{"image_size": 64, "horizontal_flip": false, "cutout": 0.25, "arch": "swin", "hidden_act": "star_relu", "fused_qkv": true, "inner_norm": false, "precondition_frequency": 32, "one_sided": false, "batch_size": 64, "warmup_steps": 2000}
Rows from block 4 of a small image classifier, named by matrix and row number. Rows with one number belong to one neuron. Each number is 128 + 24 x the weight over its row's rms, rounded and kept within 0 to 255. All counts start at 0.
After each neuron's rows are labels from the 100 images, of 14976, where the neuron reaches its highest value: "responds to" is what is common among them. Only what is clearly more common there than usual is listed. The data: photos of plants, animals and fungi (iNaturalist).
# fc1: MLP up (model.blocks.4.mlp.fc1.weight, 768x128), inputs 0-127
# fc2: MLP down (model.blocks.4.mlp.fc2.weight, 128x768, transposed), outputs 0-127

fc1.416 [123 116 134 105  90 128 122 143 135 161 118 131 156 105  93  95  97 125 148 107 131 106 123 130 144 110 100 130 120 114 124 164 134 174  99 118 108 112 121 158 169  99 103 114 171 116 114 147 146 118 142  96 139 120 163  76 153  68 124 130 115 150 161 162 131 135 161 169 115 147 102 116  78 163 120 109 111 162 170 134 135 140 131 112 121 139 123 133 115 121 138 146  92  77 102 100 174 132 116 146 110  59 142 131 117 133 158 110 143  88 153 108 107 139 159 148 111 119 107 121 170 136  91 108 137 132 147 149]
fc2.416 [141 158 132 108 108 111 141 129 160 128 128 130  80 117 134 155 167 128 142 117 110 121 107  90 136 124 111 128 115 116 154 120 139 195 125 139 131 140 131 150  86  81  90 118 132  87  99 142 144 111  98 111 112 148  82 124 149 159 126 147 184 138 116 147 118 168 136 133  97 124 141 137 126  86 161 114 107 146 185 137 119 110  91 135 101 144 161 154 139 119 165 125 108 114 164 123 143 159 166 139 121 135 109 129 123 151 121 141 117 130 155 118 116 164 181  87  73 135  86  93 154 115 169 133 130 141 126 133]
responds to: class Aves

fc1.8 [129 101 123 122 116 115 111 135 117 132 126 123  82 160 121 102 129 155 125 164 143 145 128  89  91 129 150 105 108 135 100 154 108  87 120 129 117  99 176 150 139 142  72 148 144 108  98 101 139 154 155 157 115 121 147 188 111 123  96 150 146 139 124 132 156 124 112 180 156 141 135 162 144 167 128  79 116 133 137 115 102 118  74 125 137 168 145 123 131 102 127  90 179 136 144 131 141 149 116 107 183  99 120 131 137 132 106  97 111 132 126 166 147  93 155 136 109 111 162 130 146 112 112  92 109  78 120 121]
fc2.8 [158 125  95 131 110 131  84  99 101 136 147 128  93 142 130 125 173 127 151 166 158 111 109  94 128 140  98 134 142 138 134 115  73 122 145 154 114 110  92 145 106 143 112 145 111 119 117 111 176 145 118 138 137 121 124 124 127 143 154 180 112 156 138 112 122  66 135 118 113  97 129 130 157 136 164 113 120 137 142  85 111 143 149 139 122 117 130 123  99 126 113 219  93 113 126 151  94 143 126  94 122 122 128 163 124 105 157 145 170 148 120  90 176 153 134 195 137 104 147 102 119 141 125 119 109 136 140 136]
responds to: class Insecta; order Lepidoptera

fc1.102 [105 127 110 121 164 113 130 124 147 127 123 116 157 129 133 137 142 161 121 136 145 113 130 142 124 125 174 125 138 121  92 145 173 115  84 140 116 164 107 140 111 172 150 144 152  96 116 116  77  97 127 143 145 179 112 133 138 144 125 123  76 155 160 133 167 124 146  90 153 127 119 115 122 147  50 168 174 129 103 162 139 120  78 118 150 109 157 115 144 102 130  90  88 129 115  97 114 127 114 139 109 159 114 105 105 137 147 151 164 139  85 168  99 138 114 119 166 116 134 138 106 112 114 169 139 128 120 112]
fc2.102 [133 119 125 134 166 121 129 113 117 111 100 146 117 155 127  93 136 121 140 134 128 143 151 151 160 160 143 144 111 124 144 141 149 171  79 123 139 144 113 107 111  73 128 146 117  69  87 146 101 105 142 108 113 114 145 137 145 139 175 149 138 146 167 133 143  96 153 110 163 133  85 164 135 155 101 167  94 139 122 124 158 100 111 161 119  72 133 124  91  79 148 111 121 115 134 149 136 127 113 147 141 127  93  98 150 157 117 123  95 159 157 125  75 150 126 134  93 120 151  72 141 109 110  90 143 114 134 132]
responds to: phylum Arthropoda; class Insecta

fc1.178 [129  85 103 115 110  60 133 123  90 139 128 125 125 140 140 122 162 108 142 131  61 115  76 123  88 163 132  75 153  94 172 121 141 121 124 112 126  98 167 148 152  92 170 162 172 121 134 116 125 152 135 136 174 150 111 120 107 115 159 139 116 109 138 126 141  94 132 165 141 121 135  96 134 137 133 132 155 133 117 177 163 118 102 110 136 116 128 130 121 122 105 104 145  88  89 102 119 115 108 135 119 130  88 125 126  80 129 131 155 129 165 132 143 118 152 109 139 131 145 114  93 155 133 137 184 114 141 136]
fc2.178 [126 137 144 119 168 139 121 136 181 118 113 134  82 131 177 108  84 146 144 152 147 176 169 157 129 146 113 100 126 128 130 151 124 149 128 103 115 123 105 124 174  54 125 135 114 141  68 165 134  89 124  88 115 114 113 148 112 136 121 100 164 130 122 135 115 153 110 116 147 122 128 117 127 115 156 133 135 160 116 177 135 118 148  89 107 111 168 109 157 100 114 124 108 145 147 141 133 140  90  98  93 161  82 154 146 130 125 134 115 110 151  96 160  78 110 139 138 113 111 150 139 110 118 142 117 143 113 162]
responds to: phylum Arthropoda; class Insecta; family: Nymphalidae

fc1.654 [147  69 111 127  89 119 123  90 111 107 114 145 107  87 133 164 113 138 163 148 142 102 172  86 136 150 120 110 135 141 116 116 146 134  95 144 124  99 113 144 179 136 140 110 127 104 153  96 113  93  93  70 106 108 127  80 149 117 117 113 114 159 132 130 110 154 152 126 147 130 134 119 155 124  83 146 125 132 100 141 125 164 136 118 102 110 159 102 138 106 123 128 176 161 140 157 113 185  98 155 137 106 151 157 156 131 125 123 154 169 147 144 122 152 109 168 164 104 132 109 139 170 152 125 107 113 131 130]
fc2.654 [149 120 170 131 115  98 122 128 147 120 125 151 126 174 181 117 153 112 162 141 148 101 159 119 109 135 188 117 110 129 134 165 128 137  98 133 138 138 180 157 162 122 135 121  98 103 121 168 132 144 163 103 119 164 127 172 125 153 106  79 104 159 117 107  94 102 120 124  82 135 152 156  98 115 100  92 117 122  91 142  97 129 172 162  75 117  78 136 138 136 120  83 136 134 131  91 155 120 101 110 115 143 146 120 135 115 101 157 105 138 144 112 131 113 114 114  93 144 138 115 132 111  86 125 120 127 129 136]
responds to: class Insecta; phylum Arthropoda; order Lepidoptera

fc1.58 [147 126 113 161  86 116 165  56  95 163 124 103 149 150 151 110 127 145 126 153 139 133 110 117 109 146 178 179 142 110 169  93 127 118 130 181 127 133 148 158 143 112 135  86 142 129 126 112 162 108  78 118 103 149  95 121 131 148  92 113  97 140 124 180 143 146 146 128 122 127  84 124 146 124 152 145 113 115 166 113 108 121 118 103 114 141 117 117 152 154 161 123 101 133  85 121 150 132 150 139 149 113 170 138 101 106 112 144 148 161 107 137 133 108 152 167  87 137 104 147 116 130 136  91 148 138 135  88]
fc2.58 [115 172 170 145 102 109 137 121  84 117 123 115 141 125 117 126 172 113  74 130 118 101  79 162 128 117 170 121 111 134 114  85 106 132 139 111 127 141 157 151 153 125 144 126 103 110 141  92 150 101 130 104 142 143 133 153 170 128 143 148 164  86 139 112 141  95 117 105 105 159 150 136 121 141  98 198 175 109 138 138 115 138 134 132 114 111 100 139 144 151 143 167 112 128 108 114  91  95  97 130 120 129 122 134 161 148 168 182 126 142 133  96 125 121  75 152 120 139 114 130 142 119 134 168 158 175 129 128]
responds to: phylum Arthropoda; class Insecta

fc1.261 [115 120 156 138 106 169 151 160 121 133 125  74  92 155 172 154 128 132 137 125 136  76 138 110 114  97 106 146 105 123 128 149 124 118  92 144 144 105 157 132 126 111 157  84 100 115 123 121 174 151  98 152 124 124 115  96  94 151 120 114 166 152 142 120 149 103 145 106 144 197 172 161 143 160 156 161 152  71 175 140 124 152 154 127  99 114 136 136 164 112 131 108 126 127 170 150 135 157 135 128 135 124 118 127 137 123  93 144 143 118 126 102 106 107  95 129 129 143  91 161 152 138 115 106 129 176 119 136]
fc2.261 [156 133 135  84 108 134 112 124 102 134 139  61 149  98 104 141 148 173 151 169 121 123 131 164 136 137 124  95 133 141 154 125 174 146 144 117 131 138 171 103  96 127 127 126 133 129 112 119  91 137 134 134 118 129 108 139  98 184 116 142 156 120 179 128 141 103 119  99 138 111 126 135 110 100 179 164 140  81 149  96 146 131 115 132 138 128 137 144 133 117 154 140 104 114 138 109 140 117 144 138 108 116  83 139 173 150 106 185 131 144 100 172 141 155 149 117 122 126 122 125 117 137 191  99 108 132  63 119]
responds to: order Passeriformes

fc1.105 [165 115  80 170 124 140 117 141 134 100 124 148 151 134 135 120 124  83 125 137 151 121 141 129  58 106 153 171 104 105  80 119  97 139 144 139 117 133 117 111 125 128 119 129 109  94 133 132 103 117 145 160 122 166 164 122 151 121 128 150 150  85 139 105 120 104 143 170 133 152 116 101 116 160 153 105 123 168 142 108 108  91 133 159 151 141 147 157 144 101 123 114 143 117  94 185 134 179 147 135 102 157 124 118 135 118 104 130 129 120  70 120  98 139 132 125 111 123 196 123 151 136  87 110  86 131 135 112]
fc2.105 [109  96 156 130 178 141 127  82 104 132 150 130 104 124 174 140 117 114 152 158 160  91 138 123 156 150 147 103 127 130 120 143 113 110 134 128 128 133 108 127 106 149 147 154 118 145 118 130 159 160 159 119 109 115 116 163 105 144 105 102 162 103 113 153 145 161 127 122 117 147 113 149  95 109 150 128 159 139 149 138 107  79 143 183 158 146 145 155 133 108  94 153 166 102 179  88 124 149 150 156 158 152 136 137 169 132 121 179 107 156 118 131 132 114 127  96 154 116 143 149 176 166 118 126 123 133 149 191]
responds to: class Aves

fc1.263 [119 111 127 145 131 103 143  93  98 126 112 163 115 159 139 110 160 108 104 119 137 127  93 148 123 127 113 112 158 123 124 162 132 158 172 146 177 100 129  98 123 142 115 142 154 104 113 112 155 133 114 121 153 116 149 102 153  79 153 160 138 106 143 144 171 108 183 122 129 153 114  63 116 102 118 174  79 119 101 164 132 163 116 125 120 159 138  92 147  75 111 151 143 144 141 125 116 135  89 155 142  99 124 118 153 131 120 171 110 110 118 104 128 173 168  96 137 136 142 151 106 154 123 107 108 137 159 116]
fc2.263 [120 142 134 127 131 120  93 108 128  91 108 163  99 161 141 129 156 127 107 109 144 147 143 129 117 109 112 134 113 146  84 124  87 178 144  80 127 105 152 108 114 107 161 110 138 113 149 114 138 134 103 153 104  95 115 124 133 115 161 133 153  89 116 119 136 100 142 141 132  96 128 118 113 181 127 123 120 118 122 127 220 121 109 143 135 117 112 166 140 103  99 117 132 155 133 102 116 140  99 145  99 161 177 174 162 132 129 101  95 112 147  93 152 128 149 126 136 130 102  93 166 114 153 156 173 130 145 172]
responds to: class Aves

fc1.146 [ 93  77 122 147 107 142 128 168 148 181 137 151 113 141 103 114 101 122 150 116 187 159 143 109 132 162 163 129 142 168 148 180 114  98 125 112 146 117 140 133 129 105 119 108 127 100 148 169 125 110 108 110 138 103 149 107 159 135 103 101  90 121 139 131 102 147 114 103 125  91 173 134 160 109 118 132 124 111 136 137 118 141  77 167 115 147 127 126 148 121 151  93 160 105 132 119 102 121 108 116 132  94 147 164 168 169 100 149 121 126 117 109 148 167  77 160 104 105 126 162 102 129 167 127 117 114 149 137]
fc2.146 [133 113  75 117 132 113 106 119 115 131 180 125 167 121 137 169 163  91 134 135 164 139 116 144 108 125 115 118 148  98 165 125 116 134 154 137 121 176 135 108 136 109 153  96  78 140 140 136 147 129 174 146 100 148 136 117 145 119 103 139 128 131 140 119 150 176 134 104  72 147 133 139 109 119 130 166 129 123 112 119 105 117 163 120 117 153 103 123 133  88 117 109 206 135 108  92 116 157 127 143 159 117 123 109 135 180  90 148 121 129 139 145 135  87 135 109 118 148 124 103 126 138  96 191  83 106 117 128]
responds to: class Insecta; phylum Arthropoda; order: Hymenoptera; text has "bee"

fc1.618 [137 119 108 116 115 159 142 143 113 130 110 129 169 100 151 150 144 102 114 128 151 144 116 161 154 128 131 149  95 144 109 106 149 118 125 132 125 118 125 107 102 140 190 150 159 147 101 140 127 114 132 125  84 116 150 119 149 121 179 126 140 135 123 121 148 118 159 132 150 129 133 147 159 145  98  93 130 136 147 136 124 166 156 113 139 159 166 137  46 170 149 106 143  84 111 161 201 106 102 109 114  89 152  98 111 144 141 137 144 131 104 117 103 120 162 122  88  93 131  95 115 144 116 131 114 174  89 128]
fc2.618 [131 140  92 122 125 120 155  76 127 104 136 159 117 126  66 140 134 139  95  76 116 139 117 100 102 123 115 101 118 113 118 138 148 112 112 117 115 135 128 112 107 144 116 147 109 120 150 114 156 102 164 136 160  90 139 151 141 189 131 119 151 124 137 135 147 136 152 124 152 169 181 105 151 167  85 110 134 122  85  95  86 124 114 138  84 144 139 144 134 123 134 141 149  87 129 151 141 154 112 151 117 188 139 124 142  98 102 122 165 119 106 110 122 154  92 129 149  74  95 118 154 121 149 141  98  90 146 125]
responds to: class Aves

fc1.613 [ 94 143 136 120 125 142  98 120 115 150 165 112 117 148 167 200 131  86 125 175 134 145 125 128 110 140  85 103 149 126 153 165 159 112 164  75 113 145 158 117 162 108 107 123  80 120 137 114 150 125 106 134 138 136 104 130 170 157 121 166 146 125 169 130 168 103 124 121 169 141 118 137 156 134 117 150 146 179 114 113 145 107 138 102 112 131 157  96 115 130 115 156 138 104 159 161 124 155 140 149 133 131 118 104 122 135 135 136 129 103 116 131 125  75 112  94 113  85 140 127 155 149 116 105 125 191 123 148]
fc2.613 [ 93 139 106  94 116 135 109 170 112 148 174 118 131 164 133 147 120 121 118 101 110 101 152 157 103  71 113 147 138 108 119 116 127 127 151 130 129 173 104 126  84 126 109 133 102  97 124 134 135 105 148 160 144 152 121 100  98 160 145  82 167 117 156  77 142 127 155 166  97  98 114 146 104 140 130 156 162 130 151 143 149 106 138 142 143 119 145  96 138 133 174  80 143 100 162 145 154 139 139 116 144 152 117 133 111 112  97 105  97 156 121 153 169 138 110 170 149 113 140 122 114 108 127 163  88 141  83 126]
responds to: order Passeriformes