config.yaml
image_size: 64
crop_scale_min: 1
activation: "star_relu"
head_dim: 64
mixing: "cutmix"
residual_init: "zero_last"
optimizer: "soap"
precondition_frequency: 32
max_precond_dim: 1024
steps: 40000
epochs: 16.4
weight_decay: 0.04
Rows from block 5, named by matrix and row number. Rows with one number belong to one attention dimension. Each number is 128 + 24 x the weight over its row's rms, rounded and kept within 0 to 255. All counts start at 0. Numbers have three digits each. After the name is the row's rms in percent of the matrix's.
# v: window attention query, key and value (stacked) (model.blocks.5.attn.qkv.weight, 384x128, the v third), inputs 0-127
# proj: window attention output (model.blocks.5.attn.proj.weight, 128x128, transposed), outputs 0-127
v.20 113:122127105116106133149101102157148128149170104129167110067162099154137158141117102127135155105125135152107095105169112106131154125108155145116127125190124115170161165122114096030087113154124124107126116095102128164109124124145114124150140107126099123143146135115107129110116139147137132135139115163150133141169101129162134128108100106146111083099141155110161141089124102104141134129159
v.21 104:108139113084105133084118131134108112138102054099097154134145133117084114118121133128113082152153146109162112146106152112068156115132118160134134147170125136132132133156158111106165153143122134139098144088168114125107149129110135148156123148144060135139143119152116156133139101155104151103144117150171154112110169129109125091132149139128096184112161129101128132147106153157130129172129
v.22 123:100139138141109137113139152122109096124112128069123135125142129100098136110110172110134132147101148125143111106111176123119175118109123105164142112155141110157109173138164108099122135129125116116062179109149070113130134118124155135154108112096137104161103144144151125157147138083112144148087138110060094125085145113126107140121088104122132124147127121098117144119177139128171137154153
v.23 125:128148170130091119117133168110131117136034116129127137163107099133147108067138137129137163171129092166155084165115120138147097113097096147101109108122132138142145132090157149113150123140124165149125094149114103135127173097162102127159112142163172120118123092112123109144136147101142149130137137118105121145119127097144139116142159108108150093080120111153108133125131113109142107096162
v.24 128:112133136093116132142103107113168121161141132121093104119187148156130111153110135169111124140109071158121128108145108169126137113157127141143140151113127124098130123133138113142113152136159135148129100084118141087146096126129119174055107128124144116112103176163161135138125174113133135112129095137130161111107120118158106145151123116116105130100141148116126155104091105060188093119104
v.25 108:093146087156166117148077172133141110130104150110155089152113122095158117153101129134117095117122164155088094124143124102185150128128154142162167117146128124093116102128146142123102123139141109124096173117150114190133100162129097144167124159117142118100155115137152125090130100114125143157171089120141151134116163137131124126099114147131119130132103145169106162096096107109113155162119
v.26 108:161136124121145161121141154125109159107151107128129147121084151106120122164112106122154090127149127137129113137113088157179103069143093128111084127146190124124119112150143119131143156155128156148101094140112108121147074114125155096144173157141160135135148112120125131199102105122110111080155149131135130100144131119122067138132109100097103145154139110147143176100156116143129145121128
v.27 121:107124147170111101120123151119111080149146119188136125110136084090102123141109121167129148122100137121122127138114127085141112095142161159130129064135123128110136174147109150129103097084100128127166112152148146101148092133164112119128145090123113156130106128147131061115073079133123132150121131128118108151146141131120141125145099138124153142119192103122121120083112090118175131134123
v.28 106:095093144142137136114137181120149152122149109094120144111114107149179104140083142116168100148143107157108160109112145130103160136105152098133126093110105151134166102148188089161149144089127140160122107093154133111131136161102086145137094106128137149132151123141106096096131107153146123089120122141162085114113134154102154129106083149135101126124120157124120177107146147124170111099116
v.29 116:122104134123108118128097081158148127109098106146139114095149140126162110156130096149128112071175157130121135131139161108127079127112119102172160155149134140167140195120138148145136129200144133088130135151169136120137077151149155118144137144119114124116158113173116133155150131147080111137119135137134136143144104120121121150110107129142047133141161126135103094123148152123129106150141
v.30 111:144110143115103123145135094095173126124126106131139181148107151155089083142165095106130125151130127135135156121157142126094070132144123131137067148059129068103145132115122154159131128109119127098119108116106133144136083115096154140144138121087136119142131120116127137139118130085101126153139100143146144129092141130132103113095170149181183134134153142127116138173156097136145110146150
v.31 118:125112147155146134125095158077136091137135131141107173105110106137154117145138097122109106136142143099175118170155130133110100169149140141160160128176081140159155157084111114118129146086097095106160111164116124094144140085084107165110110156102120130114115180142127133120121111131087116101147141141102152116164124117116148098161147155142140105143130133105149159122116155130133157079130
v.32 108:189127109131131108135131127109138120131140127115066141120113118135136183135143107163131168107100139138128121160126148078100109130094092177150153146127158131160126146143134157147094137153170115154176124147110158156103100138110142112184095131112136129123153113077132153109126154158134104087134136136174116117140097114134079117097154102113144145136139100094076137134110130112113160125139
v.33 114:114099100151127147111130161118116110106156138131102133164128100104150104159141144095118140094146138114137113132132154165118125137141104130100170161135155115112133119104143142113137127146092099124145191134131131105144099139152119118127116088131114083155123152133169151092141111101092174154110097091196161125174138144072152115139118164130092083157129109112127112159100146173127137121140
v.34 108:116131112115106180105149135125129133128076131125105136112124108124141110181129137123129139104072116130127188109120125122115108110105124095176153150124112139153143112090167083139118132143087134126132101154133124104124106172116148148167136134130108151159078153107120106132162094097121115143122104101125138073114117085131143099158125161090138168178112090152119137078141124125099115110140
v.35 111:136122151069099102144124125119143125131102137153148094154113119135105158152139145092112122124148165162140135134151167158142078122149146151094109104130147137123149095102149111123154118147158133118117141075097133158142096111152108154130114144152126144113141137134179099099150083152152120149118160139115140090157144082127138119144124123100161104206147063136112132176113118147127120115133
v.36 116:122134133158082149106127187149130092115137153141148123132104141139152125110152138118118119089117155175115133165116193108114159146095132144184112127145167148139144103127144118156083078156129144145117147129117149145121199112120132136122144143127117145086163164100128136134157146115142164122091106088148108117120107125095102147116110135145107112113170158100147148143125100087132114114099
v.37 111:102106167126123120153106135124131146149133110127113153163131112126138109144140103137111126138144138120134140116100119059089139148092107146109137107114143146136151120111150177133072126154126133142110147128166097095080112119126075135129096113192100102126081153085102137140131126140159124126135101138126154181110111134112127170100150112118162136102135148153140192132188128098139118116145
v.38 106:100154139155078127114141145099135131157141099154148144113139108112139152094114132139121146098137149139126123092147137136105126137126118154142099085156132116102124128160106127113143220183164088165109107140150106107122129143153121162107095148139111130130116108162152112122132133111157111128122057095129145105133132159129121073099157140073142096153153149115097168115125131155132121113122
v.39 114:107143134125097138096131130127132164102169137153110187064145158152093152122119131116094093136126125165102153128119107133132137138109182156107103114101145130138108146138137104099135093145138074141103105110133147145109131132103145133110121113197122164117146079123112129123107146124147102069136116149155160138140134139173128132055139169116160150127146157142132101125114140139122146150129
v.40 111:122099109117141126146107171130110150144128099147131124096099117173120144132144154098128106115131147069143118115150133158125111184118153122116127145180146124154136150137068118148110097142150102114149139148140144161115095123133118170121095133140183083162154147131094153127102123119130156120102162163138097144102172149138130119138136165125166069141153103143128119123181116153134092135110
v.41 119:124092097172125147095148107119140136117129126147120141164120128116155145144154110079108107112115163122158179108071178079114153170124103143134135137117159121105146136179117124147163120075132147147127100153139113147184129125117150124109151093115151123109141102096148171108128145128154127136130077154097163116091109136146155159137122121137109086114149094099157133114123110126112120149102
v.42 113:104129169114109076136149137143135126114090135125149108095152151119162089115093138130130137121121133138133165143108170120109119152137146126132110141115151131133063100125101119147155123165092138107072105113131079136170159130111161151131137112121129129112176163117141118121111129178085086146119109100103171133149146103092126102134134109131134091120097108144062136164128118117164116099113
v.43 111:137107130159138125160175111118093095122117142154136135104153137124116120104125140131145146166103170112152137112176149100118155104107123146134142161163142148108160116160153089142122155116102120103162138102150154124073162119124108145106130146080107117150127163124128139129147102120167130128097109108130138094094108092139100148100137121133145170147114187207130079126153132139100124146135
v.44 108:113112119150152136128128160153149146146155125124176104089097112136125094090136112149110104093102166099078127118120148107126139141135148141105127117121083121122137130166171118164103091130151084087120100117133106106101143128189144091124099158123150161098181091163139106135151141090101141139131147114092124136126140117129134102119170120093107118142103170149113100108147147142169118128153
proj.20 111:134137115130142157126136151104106139153132166171132088137120143116137128156128138155108099156140100119141132147114143153166144121152139113159108121079134150057132122126123160143098108114125146124089159124165175112140160115146136105152141114114166114156164086143119151170111102142173139150160139109076110106134139157153128135133139111168155159144147100127090150089142163183115106105104
proj.21 106:140127156114135112127143123119175109158121147109115106149072095156133116131142090128143126142073123134106136137112107146167121163126173126095126139100170106117132101123100097108128102137184086135111152130114169114143132137154115123091170079132139114149113132124130112094115151102128131150146131124107107098118103132174142134145152112106140124088095153096100139141121095068105067107091
proj.22 117:164173128112123098134161144133189160097159129154143085125119152157149116109126059118111132093157085146128118128128085138118133163119127151120138135149074104114107114114164122128097102129150108134172101159132189161158117101140142152138154141157140139126145119102136110155111125119153150074150115124127148133149120134164108178156151142110117135111112150130128108137089131136129144103084
proj.23 122:113113122177137105139096097101133112143165144155115152122114173113102141109104141121153082115186132097131146154159139101100100147171099097143100112136108089136115107153088102107099138115098135098193138134136175162137127151100114157157134115132128154096108160153131159121127138102107106159127149122135131149148132088094111161129097149127114152127130154176130149085126150135111119149110
proj.24 121:139133141147164122116114110109121136116085123111105128145157126114135139147124100092137149130122137116130156118096135086145112125100171093111125122165135122145132159141136112189106087112129111115103158149152138134073160112128113085145160120126137161109135084082091127157094122123143151146145152125143105171154152149136115083131141156167161104169128119123121114184152133162062130163138
proj.25 105:142148084061122081120151107139102135120142101126170164120143143121125094119156112132160136141104107095116150129107134117086097114111128114130140139158157134114116158108094123148117111083172167136178142129122100101141166118129143144094092154134138128156143104109112112168157120114175124135125131105106149103143126125113125137166130124137131137155104133136163099173140179150122048125120
proj.26 100:095139116139084104130123121135156161140129097124113118160152135092119138101151120109130129149130133126104165113139163138119154150121114156143203135115133157126131110134097127155168122138102095062142149136136176139127129158154064151102149126126131149115099096127147119081150146133110178130062105111080132161149146129100180095120122117137138105109135165142120133134105128135117155130106
proj.27 121:110136081116162146142140152136137117132172081150152082138122157151092131133138123118137115167151160096144109135139130108100148097091109113104113129139130137084106144159134112136162134141126111085109095072121107164061159129103133110159124085147122104163104103094143143124167131140171109145137083121127152149127118073105130118115150106153097131163085122125127157119121132127108123102132
proj.28 104:149118076071145116112112095097169131120087194117125096094154140139106106192146122136124130103117129156145102133093131158151116120110123158117128128133163133100109138101109174125127139102174105113148153141102166165150123144134116131121094126120092122131177157116101139151146123095123091158108121134110144113143166136134147158135160131140122126144128146159161148123122095152078142159159
proj.29 111:125142140128169116168108180120118134129149124150180084183097174144109157122181155131112122113077096163111109149120132133140148128178139087085110158122076164109145064143137164162124112133114153133123145140137146087146142138150114112127128155108129145145096145100101105133110145142177130094132114129113143120136114164121140097120143143132156134135143146119152141146122081135120140121129
proj.30 116:131145121159131132083126128149139120144084103098119109158151124127142166138125147125175138106110145104143132092123128121173171141176084147120132111140162163188117103105112122123105125141083118197139154133148067144091153113119114110127132170141108156149153102137145137120125142091126091076099137112140100124123124119162127175117110139105075120126094125154135151110111121110118128115125
proj.31 115:097136125141115138137147142155096153109170164165106130125156164140118140167123114105104147093121141136114121136089116144138132099097122137114120098075143105131138138167126123119136150130100141126101108084116143131115117157141142091163159115151145115141107147160109141113126139093139156171119078106137100163142116151161161174095143158140082153082117087098114121160167102069114133140113
proj.32 113:122070145133160141126090157177133159152140151122179110124163126110108104104143098100147103171111127128126146158155126190150132131169144136126154124145126125097107090091150132132137152128105173109143093087140124147128121113164139115117113145135134135129081169136143115093102108104108087119132130122123068132115154131161151113130111115129138100102130110167165125116174130139176161140125
proj.33 109:140141134131109172120138116135108140139143132100170155078122177119101151139153146150111124107139110119132130114133108069135148119128166142156145137118088124159107158120109094130114134103173141144108087118152129112088152149096149142148154113097135158126116136146106067110136155121132119126150103144109127097078140138164147145080139134151154146077148170140140142171160082098137084124129
proj.34 115:145167124142137129153139145115151089129124124161111145123159147131096130130101110090156122137115075144109130140104149097157154143152127118116128151146187134141103140132144150116093168124167127101155135157077123183151152170164136118130101115133148080120146148107117105088129177159126133101131109125127108145117132169121096136076160122153128107076138136097143099123139137137176149171132
proj.35 108:131153131127089140151120085106115090135118122094110146148140166131137076144125143116140111147108136124100122145140115126149159132099120138153096143130125121161142148122107158088121079115126138108123123134144115112107137189108112113136141135126171131091122134142149149147134142153100099076163057109135079159105155148133139137120090105131148138126079173143183128091097173121151116163110
proj.36 115:140130121079139136129117135110153142156123167155120092122097143124093127152120122120107160132150152100098157098152099134108123108201125117123129140126116117118090110092164128133122149094093137133151150124118164107151093134117114167136081076176157108149103085118084127123138116147102056133162123118122113106136183152119141118121120100177145140114106109143136137143145147136109113160125
proj.37 116:120100103136115143113123110090158137131131129103139131107094100084095157125131090118123144127150097113153139111104153164144125073146137096090117101122135115101103090147096099146120124152094114144141129112123191129115148099106149091117133143090118115114169131152129152128128157168132113164134116119124133127149158089153095116149102111122089124079111107114138096153064129148072093100141
proj.38 109:130080106111128152135140133105119106157125174136114116153105146155123117170102121147107145157092092129126107150113119101142082136102136107104133138113151111172086135135139117113115124145123116086126134114135126133091165117104112102143144115078118140174091114117127133136120158118101161126099163139131084115077152144119140162168149106094141113096077160140157069092129142132087092124114
proj.39 105:146107127149142157127140132138124093131092133093120113147123075118111118121130123144160171181134144119123103137147087125165127162122119132160142148099161129123143101138141138118076140115097155113137173104146171147151131115158089129125111079084113111163187123116115134120121118098125135141111112150141094114138135141073115098148120100088118105177121081120134097104161114091154089110129
proj.40 110:119164143130140087100160087133141132125123103119166111102153116134149110158110123113118155160160120160109104111122095103132088111135126157163148127090102132126122138111132197129153126104084158123094178079124149107122142163117136135129179146119101144107131116138163178137170124146167113111117128129134094114130120121185158179125139147134072143113145131105124116123113122122143115085145
proj.41 121:119123150121122131111111173144129094174109118116121080088153106117100109095143145128132180090156129114162110139166106165111077100108123128107119128134130099138146134120100132121115134128115109158108130077115114137136127144140111124158134135139115105167101116157093083154164138133099102098101190134113138101139151158148097138117115134121108110145096175139084091191120128114153159126126
proj.42 107:100140111138119143132122124176145129121166134148129163159078130160138132119158168090119146117088133154088117095141113146168150097090129081151160143129124102124161148139156094090116129071133118129167141159093127157086095101144100160141119154126124118156128133109128150156110157084151105093140126154092100112115133142147124149101106150128145153128107159128159091103110145132111117171144
proj.43 107:105120108116118164120154125125151142125151107144124107114130133143169145156136109136127131108112114129134108103102120116154091172131117107123092120129129126133056144102127121160159124179125145149152102152122088105164128096139128116106128110181144085097125091176105176115125182134120112099165146140122117129098172164141111077133138149105122085106137123082110108115123137105117093152171
proj.44 110:161115092108136143143116100107117112060146149151098125112165126188133100123136126152115107158147154124108100117118116120120108103142071086143105143097126143143115134138132136134179101143099135156193151113180108074181140158093114143109096155123103148173137114122108128119124120158155124114136136160145126129128108091111123158160142130143126160148125125097131093127142112115105161136120